{"model": "class-conditioned image flow-matching model", "cond_dropout": 0.1, "activation": "gelu", "qk_norm": false, "moe_every": 1, "experts_per_token": 1, "positions": "learned", "muon_scale": "match_rms_adamw", "adamw_lr_other_params": 0.0017, "weight_decay": 0.1}
Rows from block 6 of a small class-conditioned image flow-matching model, named by matrix and row number. Rows with one number within an expert belong to one neuron, the router's apart. Each number is 128 + 24 x the weight over its row's rms, rounded and kept within 0 to 255. All counts start at 0. Numbers have three digits each. After the name is the row's rms in percent of the matrix's.
Before each expert's rows are labels from the 100 images, of 14976 (inputs lightly noised), where the router gives the expert most weight on average: "strongest on" is what is common among them; "colour at peak" is the nearest of a few named colours to the mean colour under the peak. Only what is clearly more common there than usual is listed. The data: telescope images of galaxies (Galaxy Zoo DECaLS). In brackets: how many of the 100, against the usual share in percent.
# router: router (model.blocks.6.mlp.router.weight, 32x160, trained with AdamW), inputs 80-159
# up: expert up (model.blocks.6.mlp.up, 32x160x160), inputs 80-159
# down: expert down (model.blocks.6.mlp.down, 32x160x160, transposed), outputs 80-159

# expert 22
strongest on: roundness: round (44 vs 20.3)
colour at peak: grey (62 vs 5.6); pink (25 vs 0.7)
router.22 092:069144142116096111128145153097110121138137162100106121112119100140146135136134105157093127122124122154113105120100134126178084115133104123108144163112125123100149098138080111116133151129130145158163142122146106104167146113114111135148160124
up.0 114:164117088118192097131134129117110176089114088068108124110143076118172116125104130134083117136124136158144095120097118163091104119123116088139128140142120129152099131142138103151151126132104141121172171115110113163168123114109111128112121113
down.0 113:118079150113100121080101126105141132149177109115137153126084126153113120137128137103133132097120113122094103186121141139098102125135148120100130084105158184112134144137135112095121115119117119130139115087164163131115094171166134163156137127
up.1 110:142164112140148145100149133135110142107131094140102128128119110141091084106103143156154126131134136116181124116120115111186105115141094120129116106095126171139100144119109085140176164114162124133095119103105149153176133113122142144118136143
down.1 120:160134162116140152172130100146108142124144105115138120142132140136093166101128102092121140126160123159145155143122151093158105143092104141054170110147141166145103098161149148132118082127101150148094116112104135131124151106112130104150121177
up.2 092:149131156149128141110097069122083115106112130116128080121152051169126149109133123149087097089141093128135103116118124140152148110137136133112165114136143133173094165122126104123136118098095104144071182074125114079113163125128126095140119143
down.2 077:107137127132103113123144109140160109139118125169118125125146128102138130159093134100140136170152102132134076142143146144104102141098113124126118115138097145139160062132108159131145098113126174120138121115048134102140162096193154132124120140
up.3 081:116123086120162127140120122150157136108147145148194125141134122077120137096137153106133127153138111141173116122153148154142144135130150153110107128129114168121118090144142097123103112066143098120136136107126138099123116117148095151118124119
down.3 085:131140155134125078153169111153150120113133131138106093144138103151155116151122070139096130090145108109090077128131143126084103082165097138158179121109132105146086110118141132142159141146138141116148155154098129154161100126096089133093158141
up.4 107:098123129150164128130112106131130189120135127161117115107102129115108176093097150116157097113092138115087153138135129080129103161112119150148161102149105111131118114140166084148148080159123094093155135135101139154090118129090118126163169186
down.4 107:172135130088163161119138115141095175159118144139122151147147120122122095103104141124122152105145105134135123141105099164136160105176102132106097161152112107144121120135161138122114125135159111139143131117170116106148110139107130119169141113
up.5 052:125114107139077140177131120113160101143118156072137145164113127098130092125120150130136096101104147147108069112149084105142155135116165157103091139172103118136124155149121176156147162070178118096126085133127104093146168120161111118133113099
down.5 052:097104101139130127156111139115123124158142157158120151151173121154191103147130130160122154178108102114106148154134102144114147152124129098129140137111093104146134131125107141151112104114102110118084116118100141120103139117123165141047151138
up.6 094:169122135095125103139102116120139107133106140092168088171171141126158100140087121142165132171120126128146089170096151097071111143144149116130082143133084100105146097091127105135155164123119118108136112123094105099121118153112143152094148140
down.6 101:092119125170103155178146149132122137143166105132131145079096094138122126091177130135098127076129152129133095114194144151107112131122106132137162084130098104164088142132107104112165076102123121142102141129123110171160161114135136121126179088
up.7 106:148131093169082129138154124145149136122125132153140160194105088156158136141089097108116101085115156155129089160109103157094133143152119154173102095112098114138124109126139145122067114141150151125151119139131138114137112161084150151143159164
down.7 102:120114101145141115139079114106066122096136177128142099091128149110095124182146122103105108166100131129130104142111156113130086123089118078139187139108112115120163133120096128151155127127126111124121089137134118163126122110105135133149148161
up.8 096:132125141104119128143085107129128135122135126121142124151154151134105134179118130111163100122158099146142129166142146047106135139166136130108132111109127139141153088118124163162150123104134125128159175096114108138159119142109067069108133105
down.8 096:108129150115142150144139101161134142169167114143113127136076116146157090143134118115114134148106168156156151100131141167082110153098107109171114130175109081131154096146138138130145133140136127138103156129137175121129138116108113125122135152
up.9 098:104126098116105121183130139121121149115127161168122168119094126128151114116119161148113099177134112107115133133069132117143152113097119155129128108113124138085110125121131127147150109140099115155141168142154152093127114145156118182143155076
down.9 094:125101135117162138112174157162129146133132123125162115117155144162111109102118143119132117095123083060132147137102141158088133136150145158145132129154154147153152121144113116141177098136110158117153107159136117131107139102164126092154134132
up.10 095:130143085144143122141159132133126103147120129092120127105157105159156148089102130120134103162113161135128114152094098110105112163149160126102138161136138104153134121119095173182142120158137146134128106109115138098123154129127078112121138103
down.10 086:124139116112099135105125085073085121108101150173117079140117108150125129127126120160108094129133132135171135125142134108178128101105153142093146128141128134101078164154147124106130197104146142114163137151069073118138117106146164181109119115
up.11 108:124149107142127175091120160109147192137133146123130162143106145133073131080081137155126135154144121118094090115134143078110114128172099133142137081145153123148115099114124146129134105110100118131119127120130146190122079135159117138152136112
down.11 108:131141130179145109126136104125153117127098140187166122133120105157085137149109116136112089109105127156177129117078138206126116124123166101151121162121123143146134159087189151109128133126133169125132084165131126137118138138134169092131124162
up.12 084:122121093159145135120081111126112140124074137113143137164143099151125130100141142098140154113115098125147103136117113102120169152112159157164101088150151106162103098125134143141109121095120150121135147145128126132118099165144127179116120133
down.12 076:137159145099119142137172119134116116091102137127135146137148142095146127132127132097118110130101129151155106167131131140092133109161119110133129162150167119135112163155150154147124111162096099149099127050073145130149130127126120094105123156
up.13 111:108161153120092108129129150113150128148149133102106123134132116136137155136119131098109133148153122147162130110106111130118144117171118128131095172185115150137122163128177084116105145100087158138156143139126127141122145123135157096114107105
down.13 119:131151108108164095131085168152178138082106132141143111108130112141118128121154111138091169140156116102144146137159108129127126155082110112149124124139132123128109131128125132159132099122145118131171166152116143098114086128153130121155141122
up.14 117:133115162145158116104111121100145121128097154150151112148107153114168121098143189153126147199131131125128131121119142091100079119140097115166131123130120108145123117109132121093141169112123127174139134124140151106179140137167148099093135108
down.14 114:147092118113140148117114152111112119147103110198142112151130116132122168135122081094143138128135111096138123097121151133089099116136147130141138151149107104137109120152127137153170134108103139113107152113145166121133089075102087159111153139
up.15 113:145143139152110117143086141157135143150135148107135206140119107124153115123132142130163098126158157120092129143128133119097131137124135135174091140084165104152155111112115115094133192076136117089144143137157128095142157140107166153117151109
down.15 119:153086103124166136089131126134119135089116130157102099155138111174136156128139146126127146139115101161109163106091154124143110116154147173139145149116188111158152159118096089129114061119108154127131079142128135167122115152130102084110114153
up.16 107:125136099128085140141110103113157125136123096162131172135112155136153121082128138138154089153125103143130112110131157112184140117173122147091145136126121179129129141122104165099154130069151136138147093161135136103131116118084124148112125069
down.16 104:149114113130174147119151088140113144147090137136127132171135170137160099148159120150152135120127117150144150141147140102102130139087174112140099112110126083115090088112142119134115144128129067135099166091136160111156142113152146102147120145
up.17 098:109102104146091146110168146177166143167127124163148126125103096156149165137149138136141108148164128145100121124091133114122128103118121151147146136130125120129097150131124158103119185146116108156164103100163141148157134115115164084143153147
down.17 101:134098126098111179165128130151121142086136140109139128116117095117174124152144135159122124145154117119141146123113150146141105160159133052181123142143128098147141109134099121102155113131121121100132098162127149071130101129086117137125129156
up.18 104:170149131112112131136139101090119168148116118110111109106108138127126101055105152114139119126127108106106136129116090119126096131124138159117129133093145132110072101162122118102133121130166108138080132142087117138134115100109130135125130122
down.18 105:068138117122146132152154161174154136131138129143115134105104144182123134135116087121065108103138108136147116161132149124168128129126131129102099117109092113139122155154179103119155140118169120120133096138129110116147124140142093103142137150

# expert 10
strongest on: roundness: round (43 vs 20.3)
colour at peak: grey (70 vs 5.6)
router.10 086:080099140116119147127101132127123147168101144132110073126114117070139097114134104078118136113124102131091107141123155122127099143119158127119097157117059118090166145150086142131116155175141155162156180121147116112156160138119110109130099147
up.0 096:096118147134157127149105147127154094119105117151116076117120114147162141103170110128186122123120144133103144147188115139127184123106129119162134128140068148143111125101089152132125086153133112128159141118117121150154140077091109167129179085
down.0 102:113118092137073075150137144142154122152134100163132122130101164148140065134160136126107168125123101144124108136117163110124174136123136086111125171112158133118107127110093130181107088119120143126098138122089170150091136177092111118133155138
up.1 099:109143130108135114121116096128122101118162156139128160133094114071149137106129117130119111143142172113104107143143076106153129176132147106111139123121176180129130122123131154127130198144164134156128131083119139093110147148108118097155068085
down.1 100:164111142141082133123070105149136127141131129107126116122148118121144133119122124146103081071140097114119135093098131163098132120140090125087125125129076124115156128131172114122092103084111109147148109151138132116125142126166138171121139070
up.2 111:094135131140138090134109146126126129175127108152100136160129139137149134055139116108109167153151129153131129130143151102145140117092155157113133119188139152124127090132123141142179113086146163070139129110115156135145165156144136134141113106
down.2 114:135104163117139098082109134105103121124138124134158138082133142171138122142147157169100136078176137106165135094102086155112110165107153157142191119111118130126159171130080134138141077149138140130140110124113152129140123124141153123129125134
up.3 081:091111146107067138130147141153113147160114120122101105117122113135125115134131121138128162105084142103154162089099090178127155110107171158145134135128137110123122116154090095076151148129112082108138148129119126135118163121122068162118114136
down.3 076:149099113123134113151153106111119109084153107148133130140138121127130153125132149128137080144113117104146114170166125126160160120115155152129117171131115108109133061129105136108136129105110128118139114106136118111150129136150146148105127126
up.4 121:117122119142160171161175136079122114127108190139129095142167063095118093082108100132152119159136140156128117129129133154138139129153115117080138134125138108118121151129132098101108156115109154125108158156158079095131103109114132119091180141
down.4 123:150097104099124141132112156142087100160181136131141119142175115105149118105167104128168122121142116096158144096067138146170118088132122109165185119124162119131143135143094102154099133097143148153116170132122148108167141158119128140124115109
up.5 092:129117146130113106137152176138175085094166093204112131093104111145140095112140164136105119184103127151151107113088124119100149089102101161121111115170104111102111098118147118146091128075184106103143122139099115116098122146123107122136174130
down.5 091:129107096111122091133176138173154178122114121092121163142136155154141140137114121160142150109116115149169147181138143120127156135057168143149078103116125152124159070174121142119147120116149140163142110091161145181110111124128141151131126135
up.6 066:119115123131162141120169123147079125067122083131182124123161120136129123157128146135121146116132104109110145087124100153121098120133086139114149157113142140130085145096134129119120122085115127117120144112111130148083141114134122118193121120
down.6 064:121147121111122111133122109086138069091135112150125119152137162136115106117114103161148152143120109104096171172129167155114139119153133141147126092118115141132104124141144146162099121139127095142096127172107090152137138185146110113126151140
up.7 104:100138118130090126115127140180130123120138133144116162136136106132104129106143100142154102155115096158140166099133129159154200122124145119147127132147137105163135132128128159123141077126078154123126113154162151108145153132136145164142168143
down.7 089:111151119120157121117161114116138126146159097137116146128127140127127098096137160115138139125131095142105070135154112102112167137145097102162145089102140114117088130145136120144105125128140166101117125095134119114130106082116112090154146101
up.8 105:143173168131141111134146130134126124091123102134132125086145121105127161136130113132130109152068166110109120098136125140150111119140158090111153100160128126129126090140135148157137181132149126135139135104150120118135127125118134170130148102
down.8 107:103111153142106144139135118096137143135130133115148101131114112149136096140110141131111097166142093065152182104101130157099161194172171168184102137141113142110141122143148130110103093105136120113120117164104123132122152142128130144117119139
up.9 110:122150151107106149112193132131146161157138077132116088102161137132155130098135156106134110119103151149150186150124124118124097154186130141133123129152108159107089129093161140145128118122155090124102105116132138140123125112118119116121097164
down.9 120:124127091115175120127123086152151106118110128096116136100140099115127118149088117122198132151164122089131109101137143121126148165104154109124115116087161121124119107129110143097115134162123164118120115130120104138080093131172135118135169121
up.10 087:104128124114107168095148115160061137131132146139179104132116143169168134149155112152135122094123122113143115144110089135121145135100161137110100127151113180128136091113183165135166144125135137141144090139150115156138153084143089143154154083
down.10 083:134088147119098128156139095108141113141091049171119145104160154102107121141115113147136082177159153119138133121158140142117101121113120130143151139118088137134129129127164101119103147130116138135091134152156148136115144132129165115080138152
up.11 096:090142137123107076150158169109174153172122139132157156152123108118092101120097187114104132166136140139178154103128095128108103178126112188135115137120171139143110126122154110138098122103117174113123126116116164101144136123125115151120151129
down.11 102:147102146136172177113128125117153146145180099118089127142141118184136127084146095134119116111121110127116115123131112113156143102101148089151109144111105128154121099118129099107133135143129130120132127120152143187133130115105155137142161172
up.12 102:133141110179117100140162145088184106091107148139117108176133157110160149118081164087142088157154131139111137166139109114144160133148119100167150133126111157147127101174109145101145103107151137142139116169123083158121099156150118173126104124
down.12 106:166168133143132159106108140134161133133138173141172166097143176116167133127142143125148115154135154137121108137103130110097161154115139138089129128119124117086105146135152125144146103133096196127099126103127121108149119105135108147072127157
up.13 091:105116148160107143135149092132112145160170119137123102108122089126142123154119107160151105141074142116151158116173120109106156119105103092156116145112141125111129122104156064143148126127139158148118156110138158124128126150149140099160128124
down.13 106:133110095109103113148120144108131076104102094143140153137137166139169121130128149144143121139160137115101091169125110134121176100101168121109166090122129163116170103162068160140160127166084111150146109150131107125130144118145121111143136139
up.14 112:129086093093081143134103136149124162091110123104118114142130114132122102172136107123159118145138134120131078138112121158100175092136119167123132136077129120089088145145102142187128123141109114103138143171115146126180112131138132153112128090
down.14 113:137139105116169119153128110140128111154124116151161133125104122185127130143106149118111129151123167115116134127168178133124151156115145135129126123124107129138142128108118136175112127095091145125127127102125101132106128100093111096140073211
up.15 089:141132116128090137076097135153180144104145177162134150160124169122140156138140185123140135126128150076127141150124146143164127118133120111100139110098121088109115135128127119138132118170159126123138151119185107107144145129139147147142134125
down.15 083:132132124158131136108132107129161101138117129130156132083106159122117156141122154104139167139143162154139099110099103124089159211131149146103115165140150137146105132110157149117132132103144114146149117105145122164127129103106131129132130144
up.16 081:170139108096137141123122117132117145133095131111134143096090138194160119099176114123106122150117117147110082106144129145127166178114161140129144124105114126110126104100108113148091108173088129087137140115150149133131144114160132113120155128
down.16 078:111118128142119125101086140119145143101139136105125082135129119062095140121150122125133099126123105156117146154146121166117111118180105145115156102136164148138133081128147173147159084122129128119148128154127079120100149150125143145137115149
up.17 104:115200128151109118125124146091129136138147182115111136078134111142127140074094141140106108130090135098132118124115123097120167121148124162108123135076079125125078126104120135120132114097147121193177102139105122134131104122113181110117126161
down.17 102:144108145105212105147151127115133108115114139122178149159109152100158149133147137100137091137143137129149179114136163161150150136125140093150132146096135161145172117149116113124128121091135154116118109147168132098110152132168105113121126145
up.18 110:144116135139186117170097127133101164122127099122151108104132125160135098157113147133135122121133151098101166107131143100117144144135116130134062120142118158139125126155084104149097116133151098134109135124108161098116179144118123114133125149
down.18 109:120178166160165131091149124114126142150127169108133117130116123135106132124110114145149120160156187114134141093139138174101092088129154106099148117116128130130148151108154137128096142129095105097128140176151134194103125109120135059096125111

# expert 15
strongest on: shape: star or artifact (31 vs 1.3)
colour at peak: brown (29 vs 12.1)
router.15 105:153127162117145116121084120132124119146127145158132120122150120112152116147106124114132080170123136124142071153103163147140119172167175095143114115135168141120110075166086146154098138167131123103141124114160125124126100143096084121149113130
up.0 088:102138137141138104143132138150112100111123137140109140140132109114120115121109174103123139102140119103105142125094117082158146108140161148118148150128107135128163118153170198091142154154128108170143115108086136130115098175081146130130147083
down.0 083:146141138155089122124106100115165154149131123081116131134141142152099140159114107106160147145165150152116148093140150137095102130117068072125158104139141088121112113122145107090087140116157115118121172139127129165127201082095121123128122161
up.1 105:142120135128185090136095098125150093128165131123147130136097096130095119086113110127115111096110138136124120102087109187117133176132152151135131137123118129148143133116133091111095099165127075169121129117166128107106088146081123115121125138
down.1 103:143134087107107116149120113126152094162149152058122127098086145140131124096131099192170136106101086116122126142160092118129113138139156112147106135121159145131149142142117117129163154116151140123118159113102119150127158085136115104153146156
up.2 093:125137136112101110128140121140099122122068116126128152118141128060103143136114118152128128161134113135136099084171121093174188123117172116110149173088152136162121111117147181099121145122109133129145144168094128091126072126138136116108140132
down.2 089:143114128090119150077069140131135143113150173140131131101149110141139141156104121093103143124173145094160131115111138126094125119159136116132116100166075155119122109118113147163111108140126132145112125117097160100136177109100129096112127118
up.3 114:141146128148134143153095142118109125144140099161095115116111108125162113138138117109158141099120110109113119088117072152147102161150100178118133162128120108149130183127115119097128147115122108115109125123133106119140149105078121113159115132
down.3 122:140129087150098131109149116138124130092118164120150112125116189135184149086118133111118149145126170132122167139125120114146089134090170160178185106097147108157087112142119099173101153106139110160136133158072159114107112156142122143143134112
up.4 112:152107154100156128153144125121123072134111146145136126089137130095133089107085130153135172129123122143152127133173148176117142124132113140092115118164134113127104088121110121110170101102154113131125132148096098160117112121111121110123116123
down.4 113:098150102141156145127147130125107140116182114138102123148126148130152118134143089117092099136122115102098106136125126159145131151092139144198130155076150147119125082155153092145127132122161134090112113161135110125139154142163138111114110107
up.5 088:135104106116142123092122116157170150145130145160165125177122131141148165098151106136098131086151115108130118094124154100146128134152142095128121121115117136134152126125181144141144175117138107161130167146148123112149117158162104145176128119
down.5 082:139155150162127120143107181104140113090117135100119127111146142118108116140132154142116120111082133146126142196126127130140156122142105130127095106100126103101148111121125134093110104141130127121141170144121164117139140148054126174150136172
up.6 100:112110125167097118123136137149108139161112146101127115143138098109133139091118169085121119113143132100120130133099145152123120041171102116106160140115122128131143119154091130152101125073143104153112130105182133122097169121162057090127104164
down.6 106:142153146119173137157138128156117139149155120146102119126144136151130129092109146139118112163157080136117105105151117107148116136152088109171093150156167113138144113102125115152136073180137160113160144075087100105103111117209136111144084130
up.7 073:124152121147124120135093068143135086148110142127142152138150090164136116124109095128100092123133152091109151106074098133165098131148117108073153103119084136089154120113100156122138136090150087106145092151149143112103111116149143067115105105
down.7 062:120152150132108143116144123112114113139132129095132095130134139104153118122159128112108203131104143163132128160190119114124154118074158149120125137087144150119103130146136153116092143107127170131148150129096090150146145191110155151186108126
up.8 068:124130166139133121117173116115128119098166122126132127117144126164093092134116136140130112113101112162068109115135101092136133189129127117099101127166132137112131137126153154130140128113129117107144117146150148146128136110184122123130115116
down.8 067:126135108141153153138128170131130102113115136151153116099151137155149119138140136117140136132131103119168151097101133121092165114090097127101140146138126092132077114146163142131143153099105115177144141110151121146096143132059130164122133115
up.9 089:163098122122132160168153164105139112117114141168136114118129102156140135150109148146124093120119143117115147152127105152175139163173175155143112129133103124144137157109119145157171184136118084112143110098153131156130152140136116121085153146
down.9 089:112121146159103112141086137145108145126157133099165138156131147124135106130101108138109150142117121137138124132169170125121118156080095102124135112118143152139122118130140126092112121136113137173141117171094140134111135128106123132143138096
up.10 103:170161144122159099116122130150122123107103157108092129098117167100129118125092130108124127147138171175095109103155120094105097129161119104144123134122111150178116147118130106123083162112143124150136110115141116091177114092139080154136152132
down.10 117:109123089119116109116168094114097115138098095160161152153089133117149145149126150140167144085140087094102117128110135109156131113153130124138102121157137170159109110154114107139135116135171075114092154151079106140129116161143162148099144130
up.11 092:158106121088112153074060112083129112134141160156126126111109149118083130113098108127113162120137124120107137066128142148136144115121117112127141142158126131118097120117091127131114191175145094127144107141142089122123133149084120151115139109
down.11 091:133134105159116101105126121122105145127145130154150104166093169144151124172135139139148136151132155139092161135155142168123108216102132127150133165105175144141117156168127121102161170124120153125105176138126138092099163102137134078115149136
up.12 104:163149158100176155101117117129082130094110132112132106098173167118124139163171162138141116140135128111164104113106097124157103099108101110078142113160134090122115164125143163142130150108149140169157143189103142105139154097095145113112144140
down.12 104:111128121153150087149121115095140107125116149136112125142151143149131108119144137103136135118166138165157186136119143142123138123092131129166102100094108129130133141114123118106112169145169131087109147130122141147121121134120103140197090106
up.13 118:130137151132167099099158085132153123165124153135104106165134139086087145095116139111144112087123067107146182131141104114129130112164119117101132102124121110147117110122086195107128158152124127145139108163128136151145108161149119164152136138
down.13 124:148158111098121135137124134098119169138137116124136124152143139151144125154117155100133155139141130132158130173146090097183169158129125108108135146146154125144129144140158115120115160115146162125141173138094089126141138113098116115113124117
up.14 117:101140093136111157129068129118104095126122146098161081128122145142179110130119088126135146100115156132105107140138160110093157117155163141156138098141127100154097133140098114119116115134121134129119132151124144108111135154122114147127121134
down.14 114:141115125103129091134139110098132158151139142143094140139124154125128115149126164110103150099122173119096140094117114105098081176130173141157104142112132143125163127122125134166121120075166092129166142116103187111143086114144128145106144146
up.15 092:117128152127122095103120070129135180130141134098113124157132126133124115096091086105103112133121103112127120160133108114126160135144093146136123128130125159165159140145111134120139171096111112086106133161157140181122111108108130114130076131
down.15 095:145108141126109134162157151114160092091137117184103135084139140142095146145118140126134157153146122124121159083127126097150139154128126135111156123087129166087113151128146113138111138141123159119140104102132096112111128137101129132105162125
up.16 107:108146177124131119138137115146131126106133086116130171152134140131147135088154118161140118139118157117134141122113137150109167077157138169117145073118086146131141158107112136157110179082116068083076103144130126158122148151145171124137097165
down.16 107:142102099086134148097128153143139102133104147129136142094138127165134155125141129112146110107104079123135104114127132159159064129140114090151097147116150149138151174132170161123159088157138165118182125155148120099119095114115103124118148102
up.17 080:121161109167173139140115143125116152154117163153125114119109080141097114168131150098093103177117096104153164155148119121131100138151140099144113167131122106121123152116134131146176167130110144144116119192144125150122125143116107159144192153
down.17 070:088163135132120130130114099119142114096160129124158154130128139117190111109155058124126142143093113101097084118104131080156117115088079146132119135105184119130147150142115135101099137142131123135135177103116116147125141127134157120132109100
up.18 086:117133155127123120137174091098117132140143132128089111135120103136116117101154138091107116105125135104111127102165135146112096109152155126147164138137164085161151076166140155160117157098087104143106186111097113144133125135119141162123110122
down.18 088:131127140133124128121183131126106134083129181202142147159105147124133119138099126149096156147098090094105081151155160151152135129140135128155122121107123111096128148125123091089117097135178110119110096111085110109142129141154127130139126110

# expert 14
strongest on: roundness: round (42 vs 20.3)
colour at peak: white (33 vs 0.1)
router.14 143:118147104161118121123114157150161117106110130090067105135092128120113158160126098101145109069103141125140108107137194144127111144138138133093121156168091131099102121129095094128082101141156145115153109105173102119140132161145166115147094122
up.0 114:123138093143119142126116120138141114151162163136132091077108125142123172130189146116170106162095171131102144101128116108164123142155175125115119141124129090083119116143106111100149112135101087165151103104097117136089116126124175120139124146
down.0 109:154113187099123087113110117108116150103128089119138099117141149123158140129109099104135139107129079144161177125113130134151082114110138141140138092140141139158167109109114165183190130153132137113137195112095139083160135116106118152149114112
up.1 095:142115129144142123145138139141159119103158130092151127141136129160175159103137111104118139093145166137093118131103140129165111136136163106104104116137101144078098104116146126107113163129099095106129140110129135134149138143135099104118095120
down.1 088:137082076119105127106061098124104129138165091129138109115101152075144146101117144147156086156137103140158139149172131180165096143160135109177128103146119128167145136117124129141118137120152142135133156148127094134116142150111128107110109167
up.2 087:109157118110197135121100136166131143111142146135124116140141124173168156135106141165143150147112124169132116083109100133124129119123136085147113129128131132123158114130131121093122131139140104144157097123121157138111091146132157129141101101
down.2 087:126117132127153119138092131116114129150135144167108150123116155102156102124114110071101159097172110098110149108133150094144099131103147130115136160147159126142108117134127102115060146105149165102119116155101148125083134113152121118130109139
up.3 104:132134100163120136133133139156158123117122107115144161161115142087157151107131102173088109071110109120143152110119130117125090115120110127089155139114140160132142142148094115128144154165084167121124146136143105111096105143126093148138094125
down.3 107:127121104149133103129173143071127095145137168104128100152115116131155111133142161101152184158092126119163111122136116137136133134121144163148098118137125095131165122100153154119120185120136112126120130123133159124139139124146130125125129153
up.4 095:112166152138116170115130128139148146124148106088140133135120083117119137135108113078150099119100105158142147162110103143090168187119141168131145100152147135134088097122107118111108131111175154124110162137114120132148116148138129118121145136
down.4 092:166099137096110153069113119123149132146142166127138118118158154150134144134123138108103166091153141144105140107156118147153135073185120130133141107143104151120157097167120152137134128130111115133137144124106109139134111170078127098149111101
up.5 121:103124098127138138179130161166094143076065136097120131130152122132118154140110133126152165150113089113133104086137104126131099115136140157131128087149119132159145124129107111118117091118159128149164097155119132139117138112102129121143120122
down.5 132:086161158137133140104123145134122106127101103135136099150111138131068101111126141100101101109130119158098128159162112103117105112149104143130153111124178108118075116121183123125147133131107130144099138127135169140128103135145137111150098133
up.6 111:135108124134135139093107104122138165131113149142184132154130110104132118190125107137175117138167157131142102099116125134109130124102102127140145109098127088098140116115185119094129141091085107073113112128124123124119171095118154127166138120
down.6 104:148130135091105111114140155140112107081113150082128158154112140128157139096136147122166145132119133102145099101109087123112131145157109127075114138130172131121101139111072140101135072127146109174136115064120147170121133102093097156126116142
up.7 108:124113142098141184106104152156133135127113087130119126108122116146115129145082150148123111136135158114149174150116185125131165120091164162094151158135103128105136142150152127082141139123181131128173142167122105116132124153116095110135152169
down.7 111:104089127164129094137181175140180153107101150128154125165138141112106160108113118155102149125112125093102094103164106124161101084108153156138107117138170113147154110114133163127113124119111118105121137101137121112132155080135155149128140105
up.8 091:062097125136147114133184143110142152160120119140153136130126133135120175184165132108095138159138120121128133102107103103085128162148156130067173097134159151121157112143158154137138173135153169113175126105131092116123122122127150121139152135
down.8 080:075129121161119134115159132094168135089163157153134141128140152082150121161130129127129152143113155157107070150127107103133143131140129134165125134164110122143110159136115117135116128078126116116105136115103181146127091157126117091126139126
up.9 109:126140132117117138146129141128137112122127127087145155133121131078122089103108138093107061156108160149141145136136122129133136127079149154190117121099102105140096111140154098088168111165137115116084199120152123175150131142116093082112176148
down.9 103:133107116143141132117128132100165147140132149151139144121170152151111196117120123117154165167163187110148084119162120122162131130105103133115167168175156136159179096111126142101098116076129123130132116090099111125149109163129136129134128127
up.10 065:104132115123168097145081118073101152152139097114140129113153127096144127122130136126138121151182167079128114129136164152157151135130119118110081114165183136133137130107123109097139115158137157114102124156124094156088142085158126094128109154
down.10 068:162152186146091116146097102137133119113193125115093113116113153114153115069103098089113105117127111129149126135094139100110110088102119101140111144138116094108155104113122182154146133140142092162080136113115150129091140160128152113158145113
up.11 082:118163124140148170057134106131163143159131125126155132114124132134127139114109109166142104165120105124138141149176152117119149131152079112114143146122088127149117138129115158188106114119142113143132120144173118142088118073116121095149146164
down.11 081:131108159128126150121107195129100176123134157116126138102124106093075124139092128113106133169154153126120141097089114104126194126112127168161110141152151118124116086112146116105090177134118140146110139094076117139149104150144129162137104112
up.12 115:141157169150112146123137125144133123090143129103124116141088127111100168104086103125148127104092174126135141126138159126119109134127081117105125174154081131157093084147127131137127134176118132169132174159120117180108126128134094153130115097
down.12 123:133113135108147121117125116138131095136096152143124145117115134127136122116136161139155084112140090106134117149103067143178148120130113138102113095088184162085161091124108112146129153111149163167174111110141125173102111101138107146147116114
up.13 059:149127136064100153097114128103127144129126126122120110102136072159151140141127143151166111107111156141130158145166171130141204152180127103115090122163120152145090122139132100095082113131170125172150158117127118115113137128125159091128133178
down.13 052:153113119098145120132136126175128087147181129147140115136085133157127133146135099149113123121151119092114114093084108092088119074104114163177183118160110121133143153128130111110105093109090158111109148166108116110119087129114091152103153091
up.14 090:140141132155148127130126124129113117127120105137129098123089157123144141099170099080158165159116148121082139113133097112123156079130157120121089069101124123120150079170159136128124137153123145147162108141137147158129108127120077091135101108
down.14 080:133168098147116116148116115083141122144126149128118131167141128116133138122119161148139119135152167116120133147111133121159140161172140139098127144144131189172131116124150106122104137169131120121139164122099154114109125097157144126149115159
up.15 107:136118117133141148103135112116113141090120126114157138128124115119139087173130149126096139134155111154095161161122110132126090112140120165149132111155122135150118119125144104115120118125148099104096146093134130159117148120157203157146119176
down.15 108:100104128141085098180190133127107133187136132147141108138094122135119138145102095110130119155177155158138082101139134154148157158108118142122129151077107130134100130152127124138114092105110134176102151138104150166120143146112132114097145154
up.16 086:120145138132131121131149159161112121113118089114142136133124131129133119134128126130094158136105083145095114130124113139105127125135109123149151184137103137121124120097158130128113165151085095166105123158140131134109131149114125137109118115
down.16 083:119114121124139142141115101100095136107139140140098158137143126108124148145208111146139116105170160157104129161107087166176106123125106079109118132102134114130127093102077134191158082101171134163121116124156134063094136144157131117119096131
up.17 107:115095113134110139127116128119129115163142183155072106133150118136170123124128147105147117100092118138150154116135153118141135116143127116127096117113119142150130126108107171116131144199141129161115162144121130122124145115100114108147163147
down.17 104:120141141110141109141137144167142186092135159108095118123132159129125188125157102201159156162129159147131122147119101144132132098122102176118139152146120155132137101126117173116180131134136135132141122091091082146132115136138129148164123108
up.18 115:136122140124111148115113109130160109139130104120095107098127143082155137132140115157148113142116141147114082106169123117140186131135093125131144141126159152110125140110099071128179134113120131056145153122169138143139138092093090133123088107
down.18 120:111154115131089085164131154149118102153122121138156127089158125139129164087157183088127185181162131158133159123108162115124113147138150124160155115123114142116156148137124121130137112118123107152172158145116107117189141128169148176111154110